{"arch": "wavenet", "model": "sound classifier", "dataset": "acted Russian speech (Dusha)", "train_examples": 26041, "noise_aug": 0.002, "n_mels": 80, "hop_length": 160, "input": "log_mel", "spec_augment": true, "win_length": 400, "targets": ["emotion"], "num_classes": 4, "norm": "batchnorm", "depths": [14], "kernel_size": 3, "stem": "single", "widths": [320], "label_smoothing": 0.1, "loss": "cross_entropy", "init": "xavier_uniform", "residual_init": "none", "optimizer": "adamw", "lr": 0.0046, "beta1": 0.9, "beta2": 0.95, "eps": 1e-08, "grad_clip": 1.0, "ema_decay": 0.99, "steps": 18400, "batch_size": 128, "epochs": 90.4, "lr_schedule": "wsd", "decay_fraction": 0.4, "final_lr_fraction": 0, "warmup_steps": 360, "weight_decay": 0.02}
Rows from block 9, named by matrix and row number. Rows with one number belong to one channel. Each number is 500 + 40 x the weight over the matrix's rms, rounded and kept within 0 to 999. All counts start at 0. Numbers have three digits each.
# filt: filter width-3 conv, dilation 16 (model.blocks.9.filt.weight, 320x320x3), inputs 216-242, a 3 kernel for each
# gate: gate width-3 conv, dilation 16 (model.blocks.9.gate.weight, 320x320x3), inputs 216-242, a 3 kernel for each
filt.108:488478446512453475494501485553491482495483513440500524538521566417489510461478487501490443517500454467489509473512466512540485506503432519478511465459459512520493456447471509496464493471493550528503492483530531500564430485461444493472431471463
gate.108:492596551511548536480463548533478538556545557501502428458479415483490424478490548505552452509457501509496417446509534582506569504508551519549481488450487472479542462505497568555567443407480490469564434490416487484503478475482470548421417495411
filt.109:432420408483423470539577505484516522475460423422407493392455477462450473492469493456463521515519477480507532499486471459562470463443421465485487483450470545530465504451522469493473523502513552578542578493526577601489532490496515470528550455562
gate.109:541482491478441446453514504473508454550481452541488478507490514454448514530482494539465498545575550482529506485527480451482453570452484508438484525539519539541584508491447425450479496546545473553516517533555481489548518555553467506484500523505
filt.110:483547535505529455484480511505581555507532509507508441539518513524496462416533500466488443469509538603493461499531456497535555480594577558538499493454474488543573471447399531519482435473506476490555463440491474468522513476490530450413531481455
gate.110:507538518569534556437457450464456480571499568513532513517497502525561497422470443528459574457438500592546522490506489541480508497473509557536545457511444472459435503557564556524533374461444499461492432479445491448495463493405531563561496531506
filt.111:478481349463465456502492540498466537453490383512511491533538542479479573506445394527478436541491509455514589552517412505480518515448413469516511531508517513509519498531415556488472545504548509476537486542563532524558512483560508562515471504574
gate.111:453499532520558584469422443574480531485529563517539504504542457532599499471445502462466491441434419588595500421461465503501523452461485531581497501485451442454468463489523429537515451415456461486464522487458420444498515511482412529493426522462
filt.112:484468493513555545554508498528483440477500524427503464447488479456485471448464474441580499503510509503538499468460474519519504527517462512551451446482473547456479471534595529550483481471471555494546475479517529495549473475497441488514453473489
gate.112:563437471507499533519520494515594474493461472468529550500490485455472491555557530431524556473500488371487535584531460449515483462478430426481494464517530528459457547498559475517470542561555508520486502446502533488487510527543501463522493443461
filt.113:488529478482458510485469422481431449447448477530552575523503576546550514478509500478487566517519507551497547477430449479462403468468444467507537490566547539532412453486568498474464527543533520468452529522529494469478506547548493509521544519544
gate.113:433482522521445524490523497562544520523529528437482505542463517488527508390469465514474492481502514526544500531411545564518547471496529531510508383468492454502562487439463568501517410457488558497519473490455549521459403462487481495506522528512
filt.114:577519494498482464426472535531494516552551470525495497528524466509489512518485533498547511515519558458479474477494473589527541540528525510544439470457500502502558417454463529513455495485535471509537423487485456519515450454516390431423368448426
gate.114:437457401483444423515546541479442450516487438502484506489470517468498479464466464500483460538542506511492504448428532486458491494423430531456473474506460511525509524507500446423445524523507508543536516613589496605601475560497494514561502499576
filt.115:462495538492469519540532548527491501489506525488503450476509457528540398501494520517518562476526576562510367503521560527513510496516587493507442520491450455535571492493559520512493526512514514510577487532531499538569516470454524495458509509476
gate.115:524533498570560492411459480479519469616530529484514518517509501462505540435510471583508506476449457528534497467531503550507496585462489594529547442527480482502489507523497530517531403466461499493484487466478457434488436501472474516498427522470
filt.116:492490554545494505534541527560546508471467523535497492469436471490451492585532523462512472518522515505482438531524541404440458428514520470502446564573497491480535543590526413462482580560548509487514548526534481488531587569507534539507610548533
gate.116:535504512489510458507506476519537557523504522471507501547469551461479483499552481434529446481486484434473476535517532558534585543509501480526533430493489551537486460516467495496504467537468513490487457494443531475488435500453418484442444515401
filt.117:489501484522486500501483458477440551469522503549507519542549585515524506578526488512476481521533516479449505517520492436503552494532494499527504559496463474528467529487483463466453577501472495506498498501442435479486544485463532499421542506474
gate.117:477465530496428465491530542515465455507479432508480539543512484459457514508507524502512450506541569496461485503500565490478437501488488450480441519500520539552568515511480437415404504529548473516505538534598519542497495508562414458562433512605
filt.118:517462467518518500534552489551525512514484460465460479474493554482491461504500461506457428529488482507501489513503535556553564530451444508463523452448395537520457482435501502473487499479467572559504507481474507488536490492418482479473520498525
gate.118:443507557351413475560592465476556510438478457430439495513449553490472527480527540463465447538574450462454466538541537518485431486533518415379465518543533548592524482481535519481472547587552555574469477512513559527476519556514474498492492498533
filt.119:605432459475426428506504564461463489504492459509472494492551496508515538538449510515503428581540524450538521540476459476516488537467470430486483550513607561558562499459434437463434568494575520519492518554540504568535552493562479449479520516544
gate.119:492508510565499503453467519528566490515570509547542476541522472530500506481455481530519524395453520568499496493459507547575549468517503559566494444439457423474501482426490557546561443440479453478534447428477452515497444415467481452533458441513
filt.120:442457528438438494592538507508441495422494477442452504447469490421442496528527498510529519595521481418405480475491566473495485512495458466468527478489506534544477524528482484457484553514491585576506552573505555582525558507501460468583464441561
gate.120:490531550529484417458498524470516431511459506500523447543502469502520500458512526564483513503509591542511425432474469431406495482484523528519410497508443490524588507452494443420447471550538488493555548534604520481625529538510530493508546529540
filt.121:523506463528598482482463548538559510504563457501498492497508455517473499420458459521551543473469516526578547490453427629536495566552487548597533461502528471426535476518435642509485435425502514483504450478496489467518432426506472503494401474485
gate.121:530470512524423514477535464487440538573487548462472528518541610449553553503447516552492511537548466445540508562510546560520536577501532446435524525540555535486445568536556579540518510519476537549435441528447468540482470550462495509508444515471
filt.122:435465513445451496525538497573489515434432500481487451493535543473529461483474470496456497508484518528497439491501516534523524500465523490479451527508476509514530466399481519543485510523498518542519442448486528516515535517442442503455463478420
gate.122:483546556502502447521496539530497472453583519530500426459506472525457451555533540505528469504507584506441365457515563500485563437502578509488398525484513492478583483553454481494499570506512477482559496509515516524525551470491520483417491459429
filt.123:487507498413486444576526564474522509406517473470486429459515462536492528540475486536475451568571535496477492480549444450518504543504529457460490586475504579549605488486455468515498552481522513529543537512561527523536567473528455476480493459501
gate.123:486500459446536472556511526503463507431502479532537489487531494538499510533543491448496504504545560514484518502519458501388476472523527494484480524579553531501492454569525480426456532525510491500508505547570475480524603584567493492466525522524
filt.124:573449511483539524557498472435462483560478500462507560458488511514502500476461514480522458559502446504565522445486498490473445513429446508483472446510487568445441476544565496506474473468490535484432564518480598502461467527492537557552528526512
gate.124:428454520476472503483530512381485544539502534484478501500439493562494455412488518498566491451471481550535445413464554469495468465447513553528538445455477500504503455489521489502484451479485484525493561485473563545552485510474539505503534506497
filt.125:533495532452480525484518492570528540520506480497459548515469540488513550522534557532471466562525464479528493514502570575552472627466492509455508508544554541501495469504503535521504518520552514533442435494483459495468474491542401513530438485511
gate.125:548514485432531490486478529432497515469568487531468484511551487597434469502469489467570531544534616483491519493496469562506491551519543512535459526512498586465550414560466571510442550494560479529576479453554439515489528478552460516476461454541
filt.126:478486507560512555489429494509490521510519544552573539431592474416520449543487519537544560459450517478538510440570487452502469497452510531547552544488513459384449589586592484568494498453496461397459461444506451501491554477510504565521484474516
gate.126:490447496428456521542482507487504473489541532468485491456518404546501503489441511449493502438425449498521509501451467526554484490501523547552544498428491534478535469478501530529529467409460516505519515454473540515449510426519503429497520393453
filt.127:486480500497439484506519497471461523468475495528509489536541527523549475543471545545449489502496525525487461502539541422470443453445573476468489550525563471469498506518558463541468524532553495458486500501523520553463550531523488563476493544499
gate.127:486488507476494495532475522477568562466492470472491490482536541533506486453461477490459444563472522526525490538475551518546561443502526473540489465441469499493546480442448548533510500445513557513542551488463544499494495428473571424425552465464
filt.128:422455477380467474603513522566509491377456459432501474471509547486498480480501507439532469534536534554479471521442491551483435415532489446480466466551512526503536409449486510465438554534527578497539484502532559509518519555529535463487594488496
gate.128:536553521506494505493424477551442496491557527540578464478514525518492455517466469513546525466466523521503460501532537547525569515539554575513507513540456459464488484513511605577580495451465456416537411437410444453491491486380558530443501485415
filt.129:472530529490460531472499443664539527560506534494487566530436538485486521501485508483474576469528428526523497455467550589477494543539500580449522460541478469558446452455616535450468453493439475490441405519428494498432421522471382424515429493514
gate.129:538486493516573533475440493497466479562542496506512503468494444543544552437438481523531544468438455521576547469456491575551504506471516582585504447420476484444464471489506571550543409354459495462478446467483494485494444443518552528528510451512
filt.130:508445440522506515505570531520571474501448483536483515485421485515449520539485449490463522504519441509559584514363440533501487534398431464496525478480433479490437484422498453417500487492450472521466509573507467494518511533521541454553555502554
gate.130:469570526490457420537531500428448518502517487464492522464456535466464549487575514511485403518531468485429486535511508522422554446502507512486520505534512480548507524510452578469541474509491535509454461500404512511487511515468561499392506500435
filt.131:467477476448458470546505538492527499467523404487532549443489495490518624526489559448485425548497503488521556529455494516523493533479485427484497516531597532461467510504474526536511558507573530427446506460464474495450541524588530478475560472500
gate.131:525480513507514425504500505529536533494492516530494505470458486535508539539486489482473472492484527535529528403469418494471555548494489521535518515486506568527525427486393375459514512472499478495504544552488502489488505527475430528405496543433
filt.132:493524477511436448520543528569440483468498469482505522464451513491500518562530534543470494526556537498447485533539520542498449522496471452425428508589532454525481566555530549455432553559542500474470480586538483497543492593538541509494473524514
gate.132:472526484479499502535500555488501560505553531467437408480488463531432393440462460365517533483524568492477508482508503523580580474568566518498470457454467552543516448495499503551546477439472519531578540454481505507515490429467467472472503481469
filt.133:488491533549540513437426463494547489531573508542536547521580493527460556499474454525550497459459456539540537465489423489459474461485537554577537535481563426426507541537444525468510466443484477446460493498480465491450518445545543472508534509496
gate.133:528535558498556573437436449462444534537545544530527549538557502513517480472521504464435536496476504507510540537562459488502513480521586562538543492535551483491445535568559485546591440499456463452399488438431500416378479486517532534455483502441
filt.134:523566488602551550429426480548469489547486501566588479551536518454562437547498470568511533515486553530533501485456532478427472520501504526535514488490497412465502578490514508474462503522513454409559465515543472464538505492479491543533498504511
gate.134:539506608511509496503515519493611499492498565507485421463513461504468443523476502483491517513485538486513439500508553477575516489462540505515480476432418531478540471438462510513537529478463506546545492442510487500558498439427509507475549504467
filt.135:492504568487483451494490532568459472472475479455501563455434475517506592487516509514464482477489504503559530477492439547469459468426453507490492514519593492505504453495433533484519507517557538507464481533508515469487493534589558558506478569528
gate.135:494483407455437472498555499470503527438434481500492497549442500575488478519562516456472535437564509496452551482552459411490517426501473475450481492586555478513464491521520474485513522568536473532510520525478573522483501596506516536548482513550
filt.136:554542539471499524499471489541528552555526535526537476537520478489515442552521497438382482517482569460452431541546527482522573536475597533505464461478492513506554510492511452528578511485489471451516511487422497454484429480463498485440496504464
gate.136:411483517428439520606529451512475475448465498440520548465482566473549508575569582503497478529490512450472428537481533468455412446451429390406442510543518548487453526476515470433419591557547589478465532559553559518495561564515440503538464492519
filt.137:555530466503497474490511521452533492472524480546482418502480487568499483559494479507505517483534524448447463556496504496514525588579519479496442563514459519506508519508504509473517540487515468515571465492535450502557540491481497440502470442490
gate.137:410476520524486552544482488577512540429486524483523483482499444510498422501476533511526512470455472567501503489494545541595542440494530542529523490477518468475457486506598588591548496464436551492504452421442515486443450438481515500499473459463
filt.138:462525506528509489506490476527439510523454586516528478565468504466557438494514458527485547512492567500494506540510501478439553521500565515497497518571454474500496571564476499505502478526450490492536506522523484473504474582442498579478482556453
gate.138:511509546558527459500424510564501452522573514531543480488544456514454473539475548502578534471471566491537462553487493554520473512509577501570513520453532475424546519544470600542475515449540498446499454454522486472507479437537519504478502483507
filt.139:517492518498471530532455490514500436482471542525518543511628554494567572571490552497425489570490520502538492539527482490550463515445517422472487525490554523468503422465518470508439594539545515470461505482557476467450575492549500477525528489528
gate.139:461514506534504480517513532567499489461495499502474457526474483457469469571562511525592518498549533466483473517490475429419517539529488495439421543533454490500527555527488430379469575548531505554562567599546500503570558532500501541528530559521
filt.140:521496513467534506500501449429505455526479507513567600458504568495553562516530511517535506497468443497560549478491502457447449467436431471521502537554532481455424538502524464484478516541513490448389535523451508499447555588513507543531533532535
gate.140:434517531475502467541527494567475543431466495452502519487471487517523497470541517463464484474486523535451451476552492552445484440510515508411477465527463485519542443559518545498444495562528516506499454484487558509499444506458491484443491487465
filt.141:429480474522518458542537560501491473496526452477482425396467448471492503483481476575510465553486505497501522437472488478481461523423418503483487480410467539524568506470452442469453490480487546541551576512554553565606525475559537511549549491542
gate.141:488510488564565586486457447488476447530529541534550540541562529496519513482520485527493604477443496545548538508486502490439513491450529552555514512510516459416439513577602507502538455476462482459450518493496485446484520518503512499559500507516
filt.142:429495477483510443521489603543517468465543488482449402470475433526457462486499530420561478522503578517461445472501568525526477484532552516487402492464510535505606438505483490492462518461522536534598540504592505514545474444518501436471525432514
gate.142:484543521497507580506456463436452512490610634441514513507551531538561474426473469418486523425440466563497492503546526532524547480577530518521542510460419525485457442489552598606552439403420561471518434468430505487470512488409503500459448489473
filt.143:536485481540423509456516493539511499476449494531496501542511503507574490509480447518450559493518520497526564506399466540558477552473464498465489520495522501509472476380566454457502477495501488509506475549546451534521482514524428448556477527560
gate.143:442445492503525536523555470528512567530453510436479518518476581427473483481515503532562468531500463489511480552516538561552542550544479508540531455509455496482461528542502578591498470497486567555462449461470514468478446504456519480478479460470