config.yaml
model: "sound classifier"
dataset: "acted Russian speech (Dusha)"
n_mels: 80
spec_augment: true
win_length: 400
kernel_size: 3
stem: "single"
label_smoothing: 0.1
residual_init: "none"
optimizer: "adamw"
lr: 0.0046
beta1: 0.9
steps: 18400
epochs: 90.4
Rows from block 4, named by matrix and row number. Rows with one number belong to one channel. Each number is 128 + 24 x the weight over the matrix's rms, rounded and kept within 0 to 255. All counts start at 0.
# filt: filter width-3 conv, dilation 16 (model.blocks.4.filt.weight, 320x320x3), inputs 225-249, a 3 kernel for each
# gate: gate width-3 conv, dilation 16 (model.blocks.4.gate.weight, 320x320x3), inputs 225-249, a 3 kernel for each
filt.77 [146 121 109 174 146 158  96 129  96 167 152 152 115 155 125 189 158 160 133 158 152 134 139 121 134 116  92 162 110 158 129 152 144 138 127 110  91 116  96 111  84 115 106 125 109 151 150 130 142 147 114 168 132 128 144 158 141 109 143 136 141 145 121  99 107 113 176 144 153 141 155 170 127  82 110]
gate.77 [129 131 120 228 178 148 115 133  99 211 163 161 158 120 131 179 131 175 183 158 127 166 133 132 131 128 111 152 163 131 177 152 156 153 141 164 117 148  89  91 134 120 157 137 161 175 145 136 143 141 123 135 126 139 194 151 131 102  55  87 165 135 134  60 107 120 215 147 147 141 128 150 131 142 125]
filt.78 [132 124 107 122 125  96  78 117 166 137 122  92 135 111 146 152  99  84  77 158 131 103 147 124 102 113  85 158 157 125 112 147 162 144 141 103  99 126 105 127 105  89 126 104 149 111 139 127 148 146 122 169 159 113 110 144 143  92 143 156 114 149 134 142 115 136 110 151 105 120 144 152 107 101  53]
gate.78 [128 155 141 134 140 183 141 147 106 120 120 185  85 131  99 104 103 170 123 132 161 141 125 155 168 123 123  99 101 137  94 144 175 156 137 167 167 136 109 156 141 105 135 115 133 134 118 161 155 136 138 172 128 129  96 106 160 107 149 124 137 128 165 125 141 105 112 118 147  81 131 143 174 136 125]
filt.79 [ 83 127 138 126 220 127 130 149 145 133 186 125 132 147 128 112 147 119 115 167 129 132 190 128 140 142 143 106 107  83 114 188 127 137 175 136 121 135 154 108  83 143 123 101 117 133 229 131 119 141 130 139 149 121 135 188 135 130 122 116 136 221 131 125  63 127  99 159 126 129 129 120 112 130 144]
gate.79 [122 123 123 125 139 145 105  76  94 129 123 142 135 124 133 145 133 153 139 141 142 119 101 117 126 108 123 123 173 142 106  96 100  98  92 117 126  84 121 129 120 135  81 100 102 122 114 121 136 118 137 134 119 132 116 118 118 155 161 141 124 110 118 138 148 125 141 156 156 132 145 143 118  76 118]
filt.80 [105 152 159 124 138 158 129 133 112 138 141 161 159 102  89 168 127 153 109 168 181 131 143 161 132 147 139 144 134 148 112 106 145 103  93 142 142 164 141 117 110 107  95 127 146 132 145 173 128 153 182 131 156 183 125 139 160 133 140 151 127 142 171 130 110  80 124 156 184 130 115 134 124 141 126]
gate.80 [140 139 120 114  96 134 165 146 135  99  87 128 119 125 152 106  77 115 141 138 149 110 106 129 140 142 111 119 136 127 101 124 120 129 135 122 163 160 128 173 165 123 131 107 127 101  98 121 147 165 101 129 164 104  92  84 117 115 167 166  99  93 121 145 150 135 117 109 117 112  90 146 154 140 122]
filt.81 [157 146 115 124 112 148 121 169 112 134 106 187 144 141 152 131 101 161 145 112 118 137 115 163 120 175 116 153 124 161 149 126 154 128 130 147 119 167  69 139 157  75 146 114 115 137 106 162 117 133 115 107 116  98 153 115 156 137 120 124 129  99 155 113 143 115 146  95 123 149  96 175 134 159 129]
gate.81 [ 92 142 116 139 109  93 123 157 141 147 112  68 140 125  87 172 123  95 107 110  99 139 118  76 134 151 144 149 132 121 116 115  88 162 147 148 119 165 165 118 147 164 134 132 121 146 121  86 121 131 115 138 132  95 127 115  73  91  98  95 147 119  77 112 137 183 118  87  83 125 104  98 114 152 161]
filt.82 [158 139  89 131 110 146 116  99 109 132 112 142 108 134 111 117 124 125 146 145 127 113  92 124  90  89 106 160 173 137 155 131 127 109  72 125  92  96 117 126 134 130 133 138 143 116  85 118 124 108 124 116  93 120 132 107 120 162 141 128 113  82 113 136 172 119 150 132 161 162 159 142  84  96 107]
gate.82 [136 160 121 179 128 165 132 146 117 160 118 174 166 137 126 147  86 135 139 131 142 155 127 170 147 112 136 144 156 127 152 163 191 152 108 164 143 131 111 116 136  91  62  96 101 161 120 182 138 120 121 144 112 116 161 130 184 110 135 156 148 109 194  88 130 100 162 122 141 119 156 146 146 103 121]
filt.83 [124 109 150 130 132 125 167 161 146 131 140 117 134 143 112 107 122 114 127 111 129 132 140 159 141 154 132  93  90 115 145 153 142 145 155 125 130 135 128 123 140 115 143 137 112 133 137 161 130 118 141 110 106 115 140 136 145 117 119 138 133 129 142 108 119 139 132 118 117 121 125 137 138 141 130]
gate.83 [163 135  96  89 150 108 150 140 134  81 144  98  88 111 130  84 142 106 161 154 119  90 143 115 128 127  98 136 148 130  99 136 143  63 127 106 125 119 116 176 110 115 145 121 154  78 142  97 154 144  94 140 155  90  87 138  98 194 152 158  65 132  90 162 120 148 130 147 109 120 133 151 133 103 112]
filt.84 [100 128 100 136 137 134 121 146 139 136 124 144 154 131 139 130  86 127 121 145 121 135 147 147 149 133 151 113  98 113 124 165 132 187 172 145 145 194 136 131 134 105 115 103 149 136 162 154 147 139 137 149 148 141 108 164 151  73 190 110 143 162 149 110 105 113 133 126 121  90 133 117 151 144 130]
gate.84 [134 120 131 135 133 103 118 153 136 141 130  94 117 117  88 135 128  81 132 165  94 139 145 102 110 134 161 126 124  85 128 109  79 131 141 144 102 151 144 116 144 205 147 141 125 145 144 101 108 169 136 129 144 129 152 141  68 150 157 138 146 146 104 116 108 149 139 139 101 148 120  82 110 122 183]
filt.85 [153 117  95 124 100  90 152 120 143 106  95  96 118 139 142  99 132  98 109  86  84 114  95  90 122 140 107 126  98  87 140  98 141 103 166 123 135 112 132 142 161 146 178 168 155 121  98  83 143 132 108 130 120 100 118  81 106 133  92 114 111  95  86 138 153 169 107  86  97 132  88 123 119 144 140]
gate.85 [133 103 135 161 185 149  81 100 110 177 157 132 134  70 123 186 163 132 118 171  95 118 159 125  94 174 136 166 146 146 157 143 150 123 179 137  95 132 117 117 132 148 129 123 105 136 164 126 111 170 143 130 161 120 150 154 112 111  85 124 129 143 112 127  84 140 139 170 124 165 103 129 112 136 133]
filt.86 [137 108 111 140 143 122  82  78 116 151 146 123  78  92 127 163 158 133 135 126 120 110 114 103  87  96  93 178 172 117 155 123 123 131  99 101  83  98 112 115 125 135 143 147 147 123 118  93 146 112 124 133 123 131 126 117  88 117 151 148 129 112 102 129 147 162 146 152 105 161 149 136 100  97 108]
gate.86 [149 160 125 124 105 147  97 105  92 112 104 137 118 118 131 112 120 141 115  98 131  94  72 121  90  93 109 150 172 170 131  99 126  99  75 135 107  96 109 128 142 122 128 141 165  91  78 119 100 117 128 117 109 137 105  86 117 128 125 126  97  80 118 159 174 123 127 124 151 148 146 148 116 121 116]
filt.87 [120 117  96 137 157 160  91  81  74 126 138 155 123 111 116 159 191 177  94 110 139  93 114 128 115 127 134 153 186 155 120 120 129 136 120 146 103  82  97 130 125 134 134 156 124 108 123 136 121 120 140 135 139 132  99 113 130 134  89 126 121 115 130 143 120 119 113 143 147 146 143 159 128 114 132]
gate.87 [144 123 144 126 135 133 148 120 150 134 164 152 107 117 159 124 148 111 137 139 125 143 162 181 152 113 123 120 141 109 140 157 172 132 140 151 134 100 118 130  87 100 107 143 115 146 168 170 116 107 120 105 100 110 145 171 169 177 123 131 139 165 175 125  94  99 115 135 113 117 155 141 146 100 115]
filt.88 [133 141 120 158 127 116 115 140 105 190 134 132 131  94 121 154 128 150 161 141 127 180 152 130 124 156 154 150 119 137 170 104  85 137 132 119 101 154 130  84 152 151  96 106  85 184 151 121 143 144 125 136 150 131 176 124 112 137 113 103 174 139 116  83 116 136 183 122 139 151 106  94 118 152 164]
gate.88 [105 128 142 104 144 150 135  97 107 114 152 146 147 140 145 112 165 141  96 114 137 102 122 134  76  78 102 116 171 173 104 141 133 109 127 122 102  62  87  96  99  96 156 164 129 113 132 138 112 125 125 107 125 118 102 130 132 122 134 106 119 141 138 169 130 124 101 125 136 133 181 152 110  80  83]
filt.89 [110 113 134 101  96 126 147 152 140 111  84 112 148 143 132 142 117 116  93 106 116 125  98 149 132 134 129 100  61 104 111 109 153 122 117 156 125 130 139 136 164 114 120 126 145 112  74 147 112  87 113  98  76 124 112  78 151  96 127 153 118  78 148 149 183 119  86  85 132 140 137 127 155 140 131]
gate.89 [116 147 115 157 181 134 103  99 122 167 181 140 131 106 139 154 134 140 149 171 143 149 148 154 151 138 145 120 138 124 132 163 126 176 166 149 143 126 128 124 113 123 131 134 139 146 152 157 156 150 113 146 150 129 157 136 142  87 133 127 142 140 160 102 106 103 158 178 123 108 126 124 171 136 135]
filt.90 [130 138 147 150 125 163 140 144 145 143 130 152 165 159 148 123 120 141 118 115 150 148 124 137 168 173 142 108 115 138 140 161 173 198 159 166 162 157 140 131 141 108 112 134 162 168 132 149 167 130 155 146 109 129 121 147 167  70  85  78 150 122 141  96 127  87 123 117 149  92 127 146 189 174 141]
gate.90 [172 152 141  90 125  92 134 135 145  96 125  81 103  96 126 105 112 117 115 156  98  99 120  71 113 138 109 136 138 116 116 114 111  90 129  84 119 146 128 148 143 149 138 109 115 105 126  84 136 173  99 134 164 107  99 114 106 185 138 139 105 122  78 161 127 186 115 146 117 148 117 127 108 133 125]
filt.91 [116 117 104 120 105 131 148 168 145 125 109 132 136 159 131 124 114 136 133 101 114 133 152 133 164 127 151 110 104 104 111 129 140 150 126 148 179 161 153 150 110 136 108 138 120 133 142 136 111 111 121 120 104 112 127 154 129 120 116 111 136 145 139 132 117 120 114 110 124 109 137 120 145 115 167]
gate.91 [151 148 115 106 139 125 137 123 131 119 130 131 119  56 119 139 120 142 115 155 108 134 123 118 121 188 147 138 140 143 115 100 125  98 167 126 118 164 125 128 189 151 152 109 131 133 127 128 143 205 144 143 200 143 114  96 126 105 138 124 132 113 116 136 117 142 124 159 130 129  56 118 118 184 138]
filt.92 [ 87 115 129 123 132 160  96 116 117 132 131 148 149 133 105 160 145 151 115 136 163 107 111 150 102 126 133 151 154 193 123  91 120 102 117 126 115 130 146 114 144 125 129 120 123 111 119 151 104 148 189  93 163 210 137 109 152 134 140 106 120 120 140 146 128 102 130 132 168 148 109 111 107 130 110]
gate.92 [105 111 143 122 103 154 142 161 158 120 106 149 189 150 105 130 116 137 104 112 156 128 138 155 116 137 165  99  88 112 158 121 125 133 120 144 114 147 172 117 136 135 180 179 180 127 133 157  98 114 165 101 122 166 143 124 156 134 125 120 130 134 147 136 128  99 107 104 146 159 114 100 122 143 168]
filt.93 [144 170 160 117 171 153 169 102 115 118 162 146 144 135 135 107 180 139 131 161 137 132 162 146 111 159 116 128 178 177 158 131 172 105 153 137 106 126  99 112 122  92 119 104 119 135 160 137 127 160 152 104 170 149 144 154 153 192 100 166 134 161 152 132 115 117 124 160 164 159 118 153  94 150 118]
gate.93 [139 138 145 113 146  88 138  93 146 106 184  98 140 112 159 119 175 129 130 150 121 103 150 115 134 129 126 152 169 141 131 128 108 129 142 110 156 107 131 168 107 129 157 161 151 107 157 110 181 159 137 157 162 124 112 139 100 150 101 122  94 144 107 139 100 143 133 197 112  97 126 126 137 125 125]
filt.94 [138 146 154  93 139 117 151 108 131  95 152 118 129 111  64  89 138 132  90 123 127 116 110  92 146 121 132  97 168 151  78 105  67 142  94  92 145  97 141 164 140 182 100 115 114 106 112 100 138 135 147 136 139 163  83 123  96 111 134 134 107 108  91 147 133 139  96 156 143  89 136  97 142  99 132]
gate.94 [ 98 110 108 122 124 117 150 125 119 135 118 110 130 146 135 122 133 135 103  87  85 140 123 119 106 119  92 128 112 130 150 138 145 145 147 108 117 125  92  83 115  99 145 123 120 143 121 123  96  71  70 125  93  88 146 106 115 136 137 158 159 125 131 123 143 151  99  83  87 142 136 174 110 124  91]
filt.95 [140 105 159 110 111 112 113  89  84 113 127 127 142 132 112 131 140 104 118 114 125 117  96 104 114 100 104 136 121 179 129  97 126 101 108  95  97 104  87 126 135 136 133 127 124 106  83 107 126 117 123 125 126 119 124  90 111 114 127 147 108  95 109 139 149 151 139 133 157 126 125 138 118 131  99]
gate.95 [110  92 124 131 139  94 143 106 133 118 121  76 132 117 127 135 129  83 132 105 113 114 112  98 130 131 124 146  89 120 150 116 153 114 165 126 125 145 156 130 162 156 122 138 125 118  98  80 135 106 131 104  97 127 138  96 107 148 102 133 109  89  77 130 142 158 127 123 111 148 103 131 130 161 128]
filt.96 [150  87 133 136 108 146 146 124 102 142 106 150  86  96 128 130  92 139 198 124 127 135  95 108 163 138 111 135  92 132  91  68 107 114 129 119 162 131 114 157 180 146 118 102 122 125  87 121 183 147  97 196 154 118 111  74 109 138 136 129 118  92 116 106 156 144 176 106 153  70  79 143 131 153 122]
gate.96 [125 130 125 117  90 137 112 110 137 102  91 111  96 120  97 108 130 109 120 101 154  93  71 131  91  83 132 137 133 123 126  84  87  89  61 120 104  96 146 129 139 136 150 158 133  91  74 118 130 110 157 132 123 165  95  92  97 165 148 137 102  88 121 167 191 124 133 102 143 130 135  99 115 106 133]
filt.97 [129 150 122 151 149 117 134 130 144 132 153 122 108 102 115 111 133 121 157 147 134 131 158 160 141 153 171 126 116  90 149 136 123 142 153 182 150 143 174 159 133 117 152 167 129 127 147 160 130 142 152 110 138 150 124 123 139 145 134 124 111 125 164 125 105 108 141 151 143 115 115  87 151 141 166]
gate.97 [114  96 150 126  92 105 167 164 190 136 106 105 133 159 174 123 102  97 112 103 109 144 144 146 115 122 121  76  61  82 157 129 154 131 138 144 124 130 141 122 109 122  94 102  97 139 133 134 118 100 107  94 114 108 141 130 138 122 133 123 134 139 139 122 121 128 100  78  79 164 128 136 135 132 134]